A small multi-label image tagger, trained from scratch.
Model: arch mlp_mixer, activation swiglu, layers 10.
Training: soap at rate 0.0046, 12900 steps, batches of 384.
Rows from block 7 of a small multi-label image tagger, named by matrix and row number. Rows with one number belong to one neuron. Each number is 500 + 25 x the weight over its row's rms, rounded and kept within 0 to 999. All counts start at 0. Numbers have three digits each. After the name is the row's rms in percent of the matrix's.
After each neuron's rows are labels from the 100 images, of 14848, where the neuron reaches its largest size: "strongest on" is what is common among them. Only what is clearly more common there than usual is listed. The data: aerial photos of the United States (SatlasPretrain).
# gate: MLP gate (model.blocks.7.mlp.gate.weight, 256x128), inputs 0-63
# fc1: MLP up (model.blocks.7.mlp.fc1.weight, 256x128), inputs 0-63
# fc2: MLP down (model.blocks.7.mlp.fc2.weight, 128x256, transposed), outputs 0-63

gate.46 064:518517543479527527510558486517490499520536501520528496520544519561474502442525492486517468489493507504504490506504513470519473501471491542452510526489540501500503507498480479518517464486528490
fc1.46 062:496457486459520445496517541494524480474544505473515457503510508505498520536470498475518516540502515525519521448537509508488489504485462477510538473487488507498511509470496546457486562522502503
fc2.46 072:500467532493491563515490503512501500477462481505526518495465502548537526515547461535485494526474511507561446421479450518547494547482481485509507528511518525487521485510489514490502504509492490
strongest on: building

gate.87 120:503476485522481471495520499523464517520470508562465518499553519500510493501516504530513470533470522512454475472522505501510497487498508508513472512513509488467488491532521516482482499477495490
fc1.87 135:481508523497473498486475544483453472474503527460471518457533483506476529545478482471530504516497495480477493479530474574487506476456487486449539474487483513525475529467538471538506518475508508
fc2.87 120:509521502548537528462514497480484513481517515503484482484466480475516490502513505492509509502459567486487517523501531503507477492484475498430516507509456517477490513453522507506484522487485510
strongest on: crop field

gate.77 119:514521517482545466507500494514487498509492503503467560498495472513538467475486509499517511504519509467493546531520527473548458492499471496489474498449497521535505487555494488471479513500460524
fc1.77 124:553478516477512519496526508498531492482485501479473599490517497472497490502494475525493544494491515519524505532531469519451515525511479511483517487472503511496497468537477498468496484517455510
fc2.77 128:557498497473475528473516508494513515479520489480528500499565502496507478511464481541512471481494440485503519494489540484430476523501521520521510483508493536522501497505516524501511497448465571
strongest on: railway

gate.239 099:477447479463494555501467514524465481486510485535523463455501525516540476550494490451515520484485501508520525484533494497517463507530494546466518453462526477513487490552537520492513515516522506
fc1.239 096:476531480535515482516535528502482492537463473506531455472478527529493517508459506491481526526526455517479469492486476461502494529540475509471480486496503453444528489535504512528522518506440505
fc2.239 103:512500514491492457532491460519467509511518521512543463470449550505501481504486524485496506551502489524474492482486522506452507503488487542560492495462486489481484436522476504516504493520482508
strongest on: building

gate.202 085:528470455550518542518499516495521508444463518502482514502479537491494506517498487484512482501526491460538522446497497542494484516471525525491517472516515507432489513495495505514495499465434514
fc1.202 087:538525500484514495498476519510499502501481548492503462523494519461436517495466506453516494511481503485511529494488483521495491518518474439438481490517512536473494486495489533447482475521484508
fc2.202 093:513468500479486551504448542518487513496470461450477501509461541521451507510495508475530479482510493508469469492493532497538512505470514487508492463500514509476460497483473480501484507512527473
strongest on: building

gate.57 132:520542473544519470499483501471495468483499458492487482498534534495489506501504475519505481523474528508496521505500497514530519468496508502513515496513481474514529481458462477523504522513477524
fc1.57 139:513553445496526476536481497468485520496533529499473464489511514526486476491493495547502539504535475504524458499474508512509515501517488476486527544541501509532497473525485483513485510472492524
fc2.57 127:453492473491494486492537503509524473538506541498513514499507525499500472520487510498501482507526494518468451530470510563548460501517451442515486540528486482513510500494519496514468456540532497
strongest on: building

gate.184 103:531474490520512534476500528475519451480508464492498525488508513504495526498496509533532505501508448495468526494496505484427511527483534523467527461498471475485499451537480526485516468489492498
fc1.184 111:496487547492502529488430521511478497494464493504495573485497505514496498520510519482474490522498459478454536517522498493519464521487497529483484523510480495494477502528520485477522528455506542
fc2.184 104:491506505491463502510520504510557511477512492448517551506485474480501511491483506505478501513449505496477525508507519532460515512519474529516494514505471532485516501573502519511501534512483509
strongest on: railway

gate.76 122:531526504502499523526532516502469461505466479513517498482499473493487498511508504436505485487528534519509500535495492463499467485524519462511480515506490504512465502487505504507454511480491521
fc1.76 131:491472498490511457469444499497488500550476521524517491481489524485495513485454540495492485521484523452533511481470499546544524503502431498494473485477506490487529516514508498481479462463466460
fc2.76 116:505495496511495543528509465512541501497497546505479490521547488481468555509476468544535463508529538457458453493516482499495524500518493494512479516543532503512499484506483517463497518516498500
strongest on: building; park

gate.91 112:458523455473502540510508531503529481493487504485516470494496479519513529496512469516513514520492487524514444473527501500493488566568500518477505506489483509489524513503553480480516433492522541
fc1.91 119:516541517487542479503463511501501496522528496504581536496530491504507513528476523489548517502472492477501499487503562469485496540509494460496473465520507506509553512493516508475486486492495520
fc2.91 117:539499509513479537540502486531512499513502503544475487487456502523533463493525469487505431511517514539489482492498478475498508498483523487486517529481534485482494487529508486499496500558498504
strongest on: building

gate.103 110:516476508440503473548539591482527509489461484477496489511512499504492480506479489485499495494481471529509500487496481477512515462493501477487467527529458474511497497468518488463490507522513491
fc1.103 111:485485469520573498526510455473553521468490514499473475497509499450511527475466461526500473511515504416496482528474477474488518510460532523496547499508484532522520506518488480532466510521481534
fc2.103 112:519484491490553514480447518470507475525477496477515489521453499518486503484482492501541493492474527536489486487551477487532510494518461504508503506474508513476524531526474481499476523468494495
strongest on: park

gate.72 062:499493491488472499511523469526485461468578487535505513524520481518510500455517485488518492473527533462469496486500499465530480507474485474519532521502522526478447522523525499511484490505499472
fc1.72 068:505485526512493533467490483493534501503486460498517468490478506511471525524542521491511494471533493510488533470542530510537494465494569467493441491502474530512473517535518482497479507470509491
fc2.72 067:549524530518491497518520571511518502466532449500485506531483479488477492493527449480501507466514484525512476434501514477497480495526528497487588483477464529464491495534494508517515497512493479
strongest on: crop field

gate.45 112:466489466482478551514493503473489533505489506503486451508487486490499477493496535521495507476531558506513544502484466518470519480547477505466526558510526509542531493461487491501499466489551482
fc1.45 115:512500508504496466516525504484489502493470492492481546537498491489442504486502553525522506456503509510528551512497538526488424466467508496517513496474551473524490493524468527502505515471536479
fc2.45 127:493466532529464515530465469540504528477498465458495512464498476486568479511490508532500474507500503524537506525466478491506501503464491453514487499491524480507536524494529482503560471522457470
strongest on: building

gate.185 093:491526458488545530461525515507487525456473527511505534487491508493536489543435466525472534501527461497491530507510450500490519503501509501517464493453533491494507536496513479521514510524439502
fc1.185 091:481493510452427507482478488486507533563550480519501492521486493557508520484491512474502499495481576487458541523473482501508496494519538476462460542511510495486490471512480501496515498522489516
fc2.185 090:466504505499503483481486506451491481518496535536520510520485533526519492485482512554505504529507547490488502501519507530558548492545525467492484517479504503527475547503505465548547512534460517
strongest on: railway

gate.246 093:492504498470542502498488465527474500523493476547499504566490497495522537505500510479470468533525528507461475493496549503465518531495556485478513515506534521490461517529469480518509473478484518
fc1.246 103:483519484485523515450450534486523545511509479509524518474475487521454525523499496533464512496528440482516521473531498469508537481502489468487512489469483529507520523535497538495515524502452473
fc2.246 098:543512507508528486443448529509503499539508481546483476504485484494500476493523511503526560493484534459513499505488507537523535490492506464539536505510483524459474494505496473504509558491507492
strongest on: building

gate.209 065:489500519478502471506531478501553531492518491478481495468532479490509481524502456505486499504505516534536458499513485455485527488512472477497481515483516495522500469500511525538502503501514477
fc1.209 070:513494523497482535487522512493535494509515475464475543465499506465521518550466485453501516505533472491484448504467505527514493532517477480497524543574500472524471480545445537513507525486506495
fc2.209 074:525463510508457463504478502509535506494501453474480545478552477485483470491520486455511501480502474527504500478490514526535507485510524464459551478499515494523468513454500533493491491497454527
strongest on: building

gate.219 094:480475447508492473523488470476489496477492497444479445514461487514525527495438497494478483501512517486507516513537483528437514480465484493495533479522501509480515519487524494474484476502544494
fc1.219 100:518531503523503480508457554514401520493526484487504526498515506528527530500559498510528512498519521467537444477477501463503459488506511512536490483473479500492481505493482494540500487485470501
fc2.219 100:498522491477530504463530511489513454527473503479468498505511580500486484515560481490516455517508440476479500493510526462549514527539511525506505480506518510489462512494455499455512529526485510
strongest on: parking lot

gate.190 122:528521535508437524512517477486521512483498489479517442504514503450505490506504488513504553530487515490476573519527477474418504518527499543479485478495536512463498524536484505483540521493526491
fc1.190 127:497539510554428475504500515445484496499527510477489498452517526486525494517505498519510486497553492499454497483485481456456529490500496556509515503512476491520547530532505505507472487488491459
fc2.190 121:509543472470514549497534543491515514520515457419510494502481518433482489511489499491524475507471505526536537485513530493491460498505513477521509460504510498513505507506490490513497450541527515
strongest on: river

gate.115 114:514515440502514497487513495456479480510498512496492471546506542504515482437512503498470498456514482489488545521548498545495490525498556510535464534499488467484532504547512475501512438497476460
fc1.115 118:495477512503496555534498484462503519488496480522489528471524478455520491544465491472475510523496469512512456473472492507499489514496475495475509504487457547509489486510496521468476488532555455
fc2.115 105:516522503504483521500437461467485517493548502534497487504468497513508507562528469490461519469484513479478515506534548511528482479502490449496493468510503509479496450513484502518495524494551466
strongest on: crop field

gate.66 106:508494497457521487503513525503516472488487472513528533503576484530506512518485497501522542494530530488486492501512517487519489507528528522492526475488499475502453515478468446502501540501518493
fc1.66 123:499477501523505503448493493481489502519482498509489502535467471498496506501467495479505541472448471499456494547459522534486498492485490518486487492528546476518484461527493452478467498510509470
fc2.66 120:491483519479507511470474528550520500512441491541464464495513530532503512500474514489501557466533518494451505495499511508510511495499523498477458528512482517492466478498451481482494519503542480
strongest on: railway

gate.13 111:524524456515561502516518499475492532546520536475487506476486515507497505504534491510535535511487452505497528497518515487509477555515485503498524531483471485493479527518513478503516488483535481
fc1.13 100:488499498516443496501486539473507504519477462478504517511487557517505499500457527491529483485433474515467487471484538475538485492485507469542509553501520464525558511505511470465505466479451500
fc2.13 097:480530518492491525493496468518537509493481503526481479528556522519468490519454494481485537478490533481522447495545520478504491527509480493517449490499464462493483538516486526494508543518501458
strongest on: building

gate.108 075:486540503516501476490569507507528497519515527486478472556500514527543468514456465519536528511556454466494522515482517519493473506506490487493505523526534507511505495520473521515545470528530540
fc1.108 071:548512460548492546522531480516480468522492525517534459468521549535471450514483502510525507515483497479460502490465496482503504513522487489570539520509522557488450467514428478530520455521476514
fc2.108 080:515462488541536488505532486520469462498495494497500479470486475521456435479525506515507458526524514506479514515540521485536480455518527502497546500458510509490482494496505504532504511477492498
strongest on: building

gate.59 069:527501518497499489484499519540490497466524494511465488451503487509499486504506514549457507513482469541504477484486473521530503501488479522505515517493496495512490475520522518534493519534513465
fc1.59 083:479504566487516492504513469474486470491475486490492489522476506468470518489491523519511503528456555494460471523524519513472510487544520534480448491525504469466505508460494495474484442484482523
fc2.59 083:516485520498526498479454516490480467485478548510498496484495532504492511517532493493509501490469487519461475521515530502477452498520510519491489487510477504478510550438518477489467451472529531
strongest on: crop field

gate.157 074:498450523514474520539543465476510511534490502518532505517464495556520500537524505458517465509475503449482515460471471500522530500480504509525547552490498508518482498522532440516484498509477485
fc1.157 069:465542488534456486524517503466505510513487494497524467547513461494521495535503502471459487518522452476499477488495531457490488540529500485488490506544534509517477515472529543505502535449488471
fc2.157 074:506488477459497491509476497490505448501510520495500507514529570478518536503508520552526542496516485489462489483482505497456432488532506504474520508508475502520516522510531472478456486463500457
strongest on: building

gate.116 108:500479466528463491523504479491488516516463511519505510514540468502512498466493526447511517515513479519512513520537505493502489469462521519520501467477499455499475442483487499448438488537475502
fc1.116 127:520455560497494458453478556480501488511520502485486454509479465479511493527511530522487455493506477532495466496492500515492505505513520501478530514547501517476515520525458512519524476470555534
fc2.116 103:507521492497486478540541501484483488497491461473477508497491486500494483470474501499460497482496502510474529485494464505477508513482528502511509542462522477533511511483495511549511451474582524
strongest on: railway