A small multi-label image tagger, trained from scratch: width 128, 12900 steps.
Rows from block 7 of a small multi-label image tagger, named by matrix and row number. Rows with one number belong to one neuron. Each number is 200 + 30 x the weight over its row's rms, rounded and kept within 0 to 999. All counts start at 0. After the name is the row's rms in percent of the matrix's.
After each neuron's rows are labels from the 100 images, of 14848, where the neuron reaches its largest size: "top examples" is what is common among them. Only what is clearly more common there than usual is listed. The data: aerial photos of the United States (SatlasPretrain). In brackets: how many of the 100.
# gate: MLP gate (model.blocks.7.mlp.gate.weight, 256x128), inputs 64-127
# fc1: MLP up (model.blocks.7.mlp.fc1.weight, 256x128), inputs 64-127
# fc2: MLP down (model.blocks.7.mlp.fc2.weight, 128x256, transposed), outputs 64-127

gate.103,110,224,227,248,196,172,206,268,225,194,191,246,192,174,205,215,154,188,226,266,216,208,224,185,214,215,238,229,189,176,192,201,213,280,210,131,220,182,193,208,239,250,197,192,180,239,146,214,206,228,210,233,220,140,217,206,226,205,207,236,211,200,188,266,240
fc1.103,111,153,187,168,193,217,220,211,220,172,192,196,206,168,206,147,207,208,202,198,189,157,199,193,243,196,157,204,215,210,205,170,273,192,209,172,185,191,215,194,200,253,260,220,212,202,221,205,190,223,191,205,161,148,211,212,197,185,160,220,205,213,179,126,166
fc2.103,112,173,215,208,199,215,170,200,197,182,147,217,174,209,185,237,259,212,214,180,178,218,175,205,252,259,214,208,202,195,242,200,183,189,243,235,192,198,161,216,230,162,236,193,187,166,279,213,173,174,181,180,203,176,207,194,187,214,192,186,209,340,153,215,258
top examples: park (67)

gate.157,074,209,196,225,221,126,184,201,131,197,212,186,201,204,187,145,265,209,209,212,196,215,179,211,224,221,254,196,140,203,185,179,194,240,200,215,210,241,203,173,216,248,192,205,210,209,158,187,199,187,198,180,183,248,232,232,231,177,220,228,248,181,166,167,186
fc1.157,069,190,181,210,176,161,186,204,155,187,147,193,185,159,189,185,164,168,250,242,174,242,179,185,128,238,193,209,208,244,170,181,162,198,216,214,198,187,221,212,222,194,203,155,248,233,196,249,159,157,171,240,213,218,193,230,169,193,227,213,183,155,215,167,233
fc2.157,074,196,184,206,220,186,265,258,249,217,178,169,231,224,192,193,173,176,221,179,184,171,190,185,208,197,216,269,186,171,194,220,199,213,233,210,192,188,210,266,181,217,186,200,275,218,253,245,170,149,179,153,180,237,230,202,172,222,216,177,225,191,189,175,237
top examples: building (83)

gate.59,069,163,198,161,148,216,166,134,164,210,186,200,167,258,208,190,184,216,193,162,160,182,253,246,207,119,247,227,195,162,173,246,206,220,228,156,198,193,209,233,226,146,196,161,259,171,170,242,218,214,223,219,222,155,187,150,249,196,247,198,268,196,164,207,225
fc1.59,083,220,233,203,200,253,246,181,211,244,149,198,223,174,160,207,213,206,223,144,222,220,183,151,215,225,252,208,168,243,217,202,204,167,183,176,213,207,195,195,209,160,187,219,197,189,188,273,223,261,223,190,207,161,177,187,132,227,229,231,166,229,194,211,205
fc2.59,083,189,222,170,160,217,217,203,162,224,167,215,237,207,204,159,212,189,197,170,121,186,187,196,208,194,211,166,143,227,203,181,246,174,232,239,156,209,193,137,151,167,218,195,165,194,194,275,207,237,205,206,252,247,222,225,228,204,194,218,137,224,259,212,171
top examples: crop field (28)

gate.184,103,148,199,191,183,189,202,227,201,259,255,216,178,197,170,241,226,259,265,197,230,198,209,171,207,208,186,161,149,189,215,199,190,263,222,224,192,210,159,223,209,204,180,163,197,159,122,213,205,182,221,174,250,240,243,170,224,223,196,194,155,207,192,161,217
fc1.184,111,189,228,267,182,183,167,202,190,217,191,161,213,190,192,178,178,232,288,216,196,184,192,210,245,188,165,141,151,202,234,207,169,206,176,196,173,169,188,260,195,200,230,163,223,237,200,228,198,132,239,233,173,217,242,191,210,240,203,188,191,239,253,229,172
fc2.184,104,170,180,203,199,207,196,240,168,237,235,214,152,151,123,202,200,205,168,205,222,215,151,193,197,171,154,182,161,167,167,268,197,210,226,155,171,170,227,291,245,222,190,182,244,225,225,166,245,202,206,212,211,189,166,254,208,171,190,242,219,182,187,153,207
top examples: railway (36)

gate.185,093,205,160,253,181,184,217,207,237,221,206,202,216,180,158,230,223,136,187,231,200,242,190,231,215,239,188,247,169,232,181,251,203,220,225,157,210,237,199,179,195,175,188,210,184,171,210,183,232,165,224,172,199,232,166,176,219,247,277,212,183,227,171,190,195
fc1.185,091,226,239,174,171,186,173,269,166,227,183,217,185,188,194,235,183,223,177,188,164,205,214,196,202,225,198,216,178,167,207,146,228,177,172,196,204,205,226,217,176,236,254,191,190,165,152,239,202,169,133,192,197,248,220,191,198,198,201,189,186,267,223,229,169
fc2.185,090,173,238,192,179,186,212,251,163,253,173,195,203,169,193,176,171,157,176,200,248,194,215,233,123,197,230,175,163,192,233,216,186,203,227,201,243,187,250,184,196,199,266,204,208,236,200,225,250,227,186,210,153,220,207,216,174,183,233,206,169,191,173,229,161
top examples: railway (29)

gate.77,119,177,210,220,214,202,274,224,194,140,213,213,208,224,217,146,211,198,165,225,228,199,156,209,212,226,141,153,167,238,203,281,212,247,158,193,185,169,195,207,227,234,152,184,242,189,198,195,205,209,218,228,158,252,184,176,207,187,205,205,187,190,228,229,134
fc1.77,124,204,194,214,224,187,193,203,170,202,211,237,174,220,167,204,216,179,168,213,292,241,140,198,219,208,153,242,209,216,243,255,188,243,181,162,178,206,235,240,181,184,164,202,141,214,194,163,168,188,171,179,235,234,161,149,209,205,182,206,231,164,220,164,211
fc2.77,128,234,175,175,147,213,205,210,200,222,212,146,194,219,179,239,238,195,177,249,209,279,169,206,224,276,183,212,229,231,183,169,190,202,189,227,185,209,217,241,179,212,211,209,157,209,203,192,145,232,226,196,198,212,223,198,196,181,169,184,222,228,263,179,195
top examples: railway (74)

gate.130,090,171,195,180,171,196,180,175,125,138,192,205,213,253,203,200,159,166,228,197,176,196,179,188,193,177,174,218,172,202,214,230,187,193,231,237,210,203,180,238,211,241,228,214,266,214,151,193,145,214,196,233,253,180,186,259,189,173,151,155,158,178,248,201,225
fc1.130,089,193,188,195,221,118,222,182,233,171,161,194,194,171,158,223,207,209,190,215,167,196,116,251,207,173,176,243,159,197,131,242,202,153,214,191,190,193,183,196,233,216,219,236,244,207,241,170,230,237,187,149,130,156,212,187,183,245,217,246,188,208,186,247,205
fc2.130,083,160,238,214,202,142,216,210,260,242,211,229,217,203,229,223,190,200,164,195,241,225,239,192,185,209,217,227,135,184,197,201,215,200,228,229,154,185,199,168,214,168,216,183,199,208,153,186,264,248,198,192,208,238,275,195,215,183,232,233,206,219,158,234,265
top examples: building (79)

gate.161,067,173,239,174,195,191,183,177,149,213,221,172,176,250,186,215,204,171,191,168,158,172,218,202,171,189,188,194,225,188,190,222,238,159,207,195,268,159,204,248,215,142,208,235,239,190,200,149,230,213,158,231,172,263,189,213,256,188,209,177,187,205,230,230,177
fc1.161,071,212,218,226,191,173,233,243,195,183,237,173,236,192,194,225,190,216,192,210,174,199,173,169,225,178,225,203,174,207,207,185,208,260,179,215,158,223,253,196,232,145,243,236,142,141,178,160,170,185,203,167,170,219,202,198,231,193,142,223,236,235,202,207,203
fc2.161,069,184,201,208,206,217,164,282,164,168,230,258,163,262,192,205,217,238,202,221,204,174,171,156,190,172,195,206,173,203,236,177,177,256,174,201,199,205,225,253,226,138,241,195,175,149,213,151,231,166,206,196,177,181,214,221,204,150,175,225,236,208,174,221,216
top examples: building (71)

gate.116,108,199,220,171,140,227,228,144,205,197,226,238,235,202,145,202,207,175,204,197,162,147,210,206,170,193,215,199,246,159,221,213,251,175,181,206,158,240,207,146,179,213,179,191,162,236,165,232,182,168,262,168,175,250,229,188,206,188,219,151,170,203,212,166,218
fc1.116,127,178,190,188,211,220,197,223,175,149,236,159,237,167,220,213,227,171,226,184,215,256,213,269,180,181,201,197,163,183,198,236,105,233,198,211,192,235,196,185,222,213,202,173,197,145,194,179,166,214,204,246,191,251,227,194,234,197,182,179,213,244,221,227,200
fc2.116,103,199,226,214,157,200,206,133,197,168,170,194,167,191,207,181,211,178,217,185,135,243,210,214,235,156,156,188,166,191,201,179,199,180,172,173,182,188,239,175,212,293,205,226,189,226,240,177,131,168,204,165,167,141,172,222,201,221,171,215,164,221,246,178,155
top examples: railway (41)

gate.76,122,241,189,195,159,243,182,254,191,201,259,187,198,180,204,177,169,235,191,191,203,204,146,244,202,161,200,202,236,169,201,190,198,207,130,186,88,211,209,182,157,190,201,185,218,209,222,188,213,189,183,173,226,173,164,294,127,215,273,184,217,236,188,241,208
fc1.76,131,102,239,213,187,176,246,145,201,241,245,228,215,199,182,196,214,164,216,238,197,213,230,253,198,205,210,164,199,161,181,194,202,245,168,231,243,207,169,174,208,169,189,233,208,187,216,197,161,182,210,206,166,175,237,199,182,220,262,220,215,180,207,210,211
fc2.76,116,157,215,240,176,236,178,237,190,161,186,153,166,142,210,190,200,191,188,168,212,217,186,259,213,233,201,175,218,244,167,210,162,173,177,203,224,168,162,166,211,219,273,214,197,153,192,210,201,154,208,160,218,153,182,169,188,211,200,194,186,198,226,108,198
top examples: building (70); park (27)

gate.87,120,226,149,227,282,212,222,240,188,216,184,198,193,219,248,250,175,185,172,199,161,181,233,205,172,173,225,171,217,159,196,213,156,160,211,174,206,183,209,183,247,210,249,247,183,257,257,190,203,217,302,182,197,209,199,162,165,221,173,223,151,208,165,269,212
fc1.87,135,211,158,172,230,253,224,195,207,216,173,222,228,225,240,227,165,163,182,182,191,249,238,248,198,132,186,146,172,206,182,200,197,214,208,224,224,187,193,141,244,170,201,176,240,197,207,214,173,186,208,224,212,205,202,177,150,209,212,165,185,194,211,226,187
fc2.87,120,233,183,232,153,221,197,159,183,206,214,157,210,208,191,219,183,225,160,193,169,247,175,239,233,196,182,192,213,209,207,185,113,143,238,232,165,266,228,211,174,252,159,151,146,169,223,230,214,151,183,230,227,176,205,192,182,163,202,177,184,130,224,186,221
top examples: crop field (59)

gate.190,122,215,227,183,220,214,222,214,202,248,232,241,235,189,205,204,156,191,149,169,187,207,198,214,138,196,228,182,175,199,210,223,221,130,212,144,205,178,239,171,228,230,206,226,202,221,158,221,236,199,213,222,171,182,228,203,220,209,169,191,190,226,159,182,216
fc1.190,127,164,238,240,163,231,210,231,202,212,196,225,176,216,231,204,158,190,183,222,192,209,195,247,177,206,192,207,238,185,163,207,235,241,235,191,179,223,217,232,200,223,274,252,182,237,175,210,208,206,197,185,166,245,147,156,241,216,159,189,205,238,199,187,149
fc2.190,121,181,165,218,207,190,209,231,221,204,250,200,188,202,171,193,175,233,196,159,256,242,180,213,181,214,201,196,189,231,225,226,161,167,222,225,232,161,184,231,179,135,164,149,152,175,151,203,197,178,147,215,227,172,214,174,178,154,216,185,174,188,254,215,166
top examples: river (30)

gate.80,080,223,164,214,179,239,213,204,160,235,189,224,202,183,225,223,206,195,205,225,208,211,237,231,178,205,179,177,234,230,165,201,244,116,174,206,213,183,146,227,155,196,193,202,214,135,244,260,222,176,203,175,178,245,216,216,205,181,184,223,220,204,235,231,214
fc1.80,079,186,181,236,196,230,208,254,156,204,200,189,269,237,197,250,180,199,251,222,262,222,221,211,144,161,140,247,164,213,216,160,240,205,206,244,268,182,234,245,208,239,218,222,160,204,211,195,208,187,187,155,212,270,196,194,158,152,200,183,228,226,157,162,176
fc2.80,075,138,155,197,220,212,173,209,149,146,211,187,147,217,199,187,178,191,202,215,185,205,226,174,221,154,277,171,197,220,170,176,226,220,220,169,212,188,239,242,190,225,201,171,239,206,266,227,199,226,218,129,220,208,181,196,187,217,224,147,180,171,211,201,189
top examples: crop field (26)

gate.198,080,185,184,173,213,205,216,212,216,203,217,181,204,240,197,275,225,176,177,158,176,232,178,178,150,239,195,232,230,191,160,215,230,209,167,247,211,213,218,138,199,182,228,236,197,233,187,189,134,189,239,181,187,212,225,188,175,248,212,272,153,225,219,166,180
fc1.198,081,140,185,132,224,206,246,180,210,188,216,178,98,183,213,182,197,225,274,207,242,247,264,166,212,223,210,168,165,208,254,197,221,135,219,188,224,228,184,225,167,232,208,165,180,197,166,209,186,216,189,184,227,195,180,216,187,194,203,192,224,206,225,208,168
fc2.198,079,215,198,214,249,228,238,197,229,235,167,226,238,199,212,234,179,159,223,258,202,185,213,213,166,223,190,222,235,241,207,166,228,157,183,182,226,181,206,188,160,231,136,207,182,205,172,221,156,239,156,141,199,180,200,250,197,258,218,135,134,209,217,205,178
top examples: building (72)

gate.179,094,207,196,244,232,242,204,188,213,208,192,178,191,216,217,194,189,231,170,222,236,173,273,198,216,156,245,250,194,163,192,214,175,145,171,220,221,234,195,198,230,193,252,199,219,229,265,237,209,251,222,248,162,151,158,220,175,127,223,248,149,186,232,166,210
fc1.179,090,178,190,256,214,261,155,233,181,115,219,220,173,233,230,206,197,190,197,199,165,129,185,154,201,203,205,179,220,215,187,156,233,220,187,225,211,139,191,179,189,181,213,214,176,170,193,218,221,204,227,175,238,170,195,216,230,175,206,175,215,199,215,161,180
fc2.179,094,237,207,203,232,220,136,194,249,176,212,174,210,193,271,173,192,249,169,199,201,136,206,156,243,213,179,257,207,208,163,174,201,227,194,208,187,175,183,155,231,217,192,260,208,180,195,261,189,259,167,180,239,193,212,205,219,230,181,192,179,201,223,183,188
top examples: crop field (33)

gate.91,112,201,257,181,156,208,237,189,206,182,183,201,193,175,164,252,161,152,147,230,122,213,218,209,208,193,210,195,154,223,256,168,216,163,193,208,219,154,183,172,237,202,206,191,165,247,190,211,207,160,190,171,202,183,171,177,202,212,215,213,185,208,240,257,216
fc1.91,119,163,221,140,185,188,184,166,128,213,210,151,150,213,213,231,205,242,217,208,233,174,167,234,191,225,229,184,175,183,278,176,229,208,192,209,154,149,239,243,208,143,160,179,228,214,204,192,203,182,194,155,200,170,178,208,184,211,193,188,173,252,223,184,241
fc2.91,117,191,205,152,255,143,202,179,198,142,277,212,180,223,164,155,158,269,217,223,168,264,218,228,209,251,212,196,154,211,242,185,182,182,198,230,175,207,189,201,208,199,238,178,156,168,181,206,223,176,205,215,210,197,192,206,254,238,214,218,137,235,215,161,163
top examples: building (81)

gate.219,094,227,206,185,227,167,232,142,187,187,197,206,244,195,190,207,214,232,253,187,198,173,173,154,194,170,223,197,218,234,172,217,232,117,250,217,188,233,224,241,194,235,200,238,205,157,163,206,205,173,130,223,216,222,171,208,204,194,259,179,185,156,231,227,235
fc1.219,100,207,278,237,147,214,195,210,198,154,191,219,171,215,259,222,249,194,183,208,202,157,189,181,212,136,243,198,179,267,158,196,216,209,230,154,232,197,239,207,219,215,189,201,179,184,205,189,163,196,236,227,221,190,173,224,167,182,199,174,203,192,202,204,174
fc2.219,100,234,203,214,253,243,178,238,216,202,205,154,202,141,186,191,207,187,170,223,187,166,168,188,224,184,228,156,179,197,131,181,266,184,198,195,147,208,246,176,195,172,185,174,181,201,204,247,212,221,218,193,220,217,160,189,211,188,152,189,208,189,232,210,164
top examples: parking lot (26)

gate.66,106,142,215,199,200,227,225,207,215,231,221,181,206,150,209,180,196,199,206,172,238,186,287,206,215,203,176,182,197,230,146,184,226,214,173,206,184,208,170,186,144,223,226,192,189,248,155,194,254,234,237,112,241,156,162,189,204,166,218,190,257,168,160,169,251
fc1.66,123,214,254,210,235,201,173,230,250,221,214,203,210,223,182,219,231,181,195,235,223,187,266,166,192,179,228,227,238,111,207,260,202,189,127,187,149,223,227,205,203,166,244,199,212,192,171,167,220,231,210,185,189,224,155,215,235,162,229,234,209,226,182,180,257
fc2.66,120,211,212,232,160,206,258,162,267,187,195,236,176,175,203,214,223,203,218,257,213,223,228,153,230,158,237,161,191,220,227,178,190,175,219,162,186,238,170,214,137,204,216,221,221,175,162,224,266,178,210,218,160,154,206,198,222,236,176,189,166,154,226,238,193
top examples: railway (48)

gate.21,111,147,199,183,174,207,215,184,195,179,145,186,175,205,228,181,169,215,235,181,156,268,223,179,179,234,213,161,206,278,210,183,186,186,233,227,200,151,245,205,223,212,203,178,199,173,239,256,247,259,224,156,202,256,237,197,172,152,168,246,203,225,207,203,213
fc1.21,114,161,192,186,165,235,217,250,166,184,213,201,263,200,182,203,237,213,214,187,189,136,166,235,196,215,212,212,202,183,186,178,190,213,185,187,229,186,202,154,208,205,220,193,254,233,221,211,229,152,220,119,173,243,192,168,143,193,246,180,213,240,178,155,169
fc2.21,109,226,207,234,181,186,177,204,221,189,227,161,222,185,179,198,198,201,268,135,179,166,209,205,242,112,195,203,205,168,214,205,213,189,172,224,257,164,209,158,193,202,156,237,192,189,203,204,252,225,228,195,198,206,271,177,228,216,189,163,144,186,168,246,176
top examples: crop field (45)

gate.5,108,170,160,174,237,251,221,256,209,194,172,140,203,207,187,213,168,215,248,205,194,243,258,243,248,202,141,164,197,179,204,180,207,226,240,167,248,213,220,202,238,300,183,206,211,201,182,167,195,201,208,244,233,213,188,266,219,207,179,195,215,226,202,213,168
fc1.5,117,153,235,210,196,221,165,207,140,175,237,209,187,221,211,175,196,162,207,251,202,158,182,227,228,179,168,243,197,170,226,217,254,253,205,220,198,226,196,221,260,271,176,197,212,230,238,150,192,219,206,205,175,141,232,136,157,173,167,235,206,259,192,193,159
fc2.5,111,244,225,239,175,205,220,275,214,170,171,182,223,173,153,210,230,170,216,173,242,256,199,211,227,180,180,213,181,214,177,182,170,189,202,196,190,214,210,247,172,166,181,174,201,221,229,182,206,234,159,175,188,183,159,185,190,161,162,170,207,170,219,194,159
top examples: building (72)

gate.97,084,179,208,132,156,202,186,192,182,223,203,204,205,191,252,206,186,146,253,247,225,181,281,236,251,251,185,221,217,209,252,194,162,227,188,223,207,213,166,247,201,163,149,252,182,166,186,174,204,143,200,206,231,231,205,185,198,201,161,175,208,237,176,170,206
fc1.97,089,190,191,215,166,203,212,139,237,200,192,209,218,255,226,224,218,266,224,160,165,224,226,157,229,203,157,186,213,221,193,218,247,208,212,192,233,216,153,151,233,201,220,204,144,158,181,221,209,200,176,254,199,226,214,219,244,197,140,162,224,234,166,241,171
fc2.97,085,218,207,150,187,149,235,242,150,157,230,125,192,182,214,180,204,202,219,196,202,243,237,188,235,255,232,192,195,197,229,152,237,202,200,226,153,225,236,195,175,206,185,195,213,204,185,254,220,190,212,203,244,195,209,182,192,278,161,214,221,284,233,190,199
top examples: crop field (30)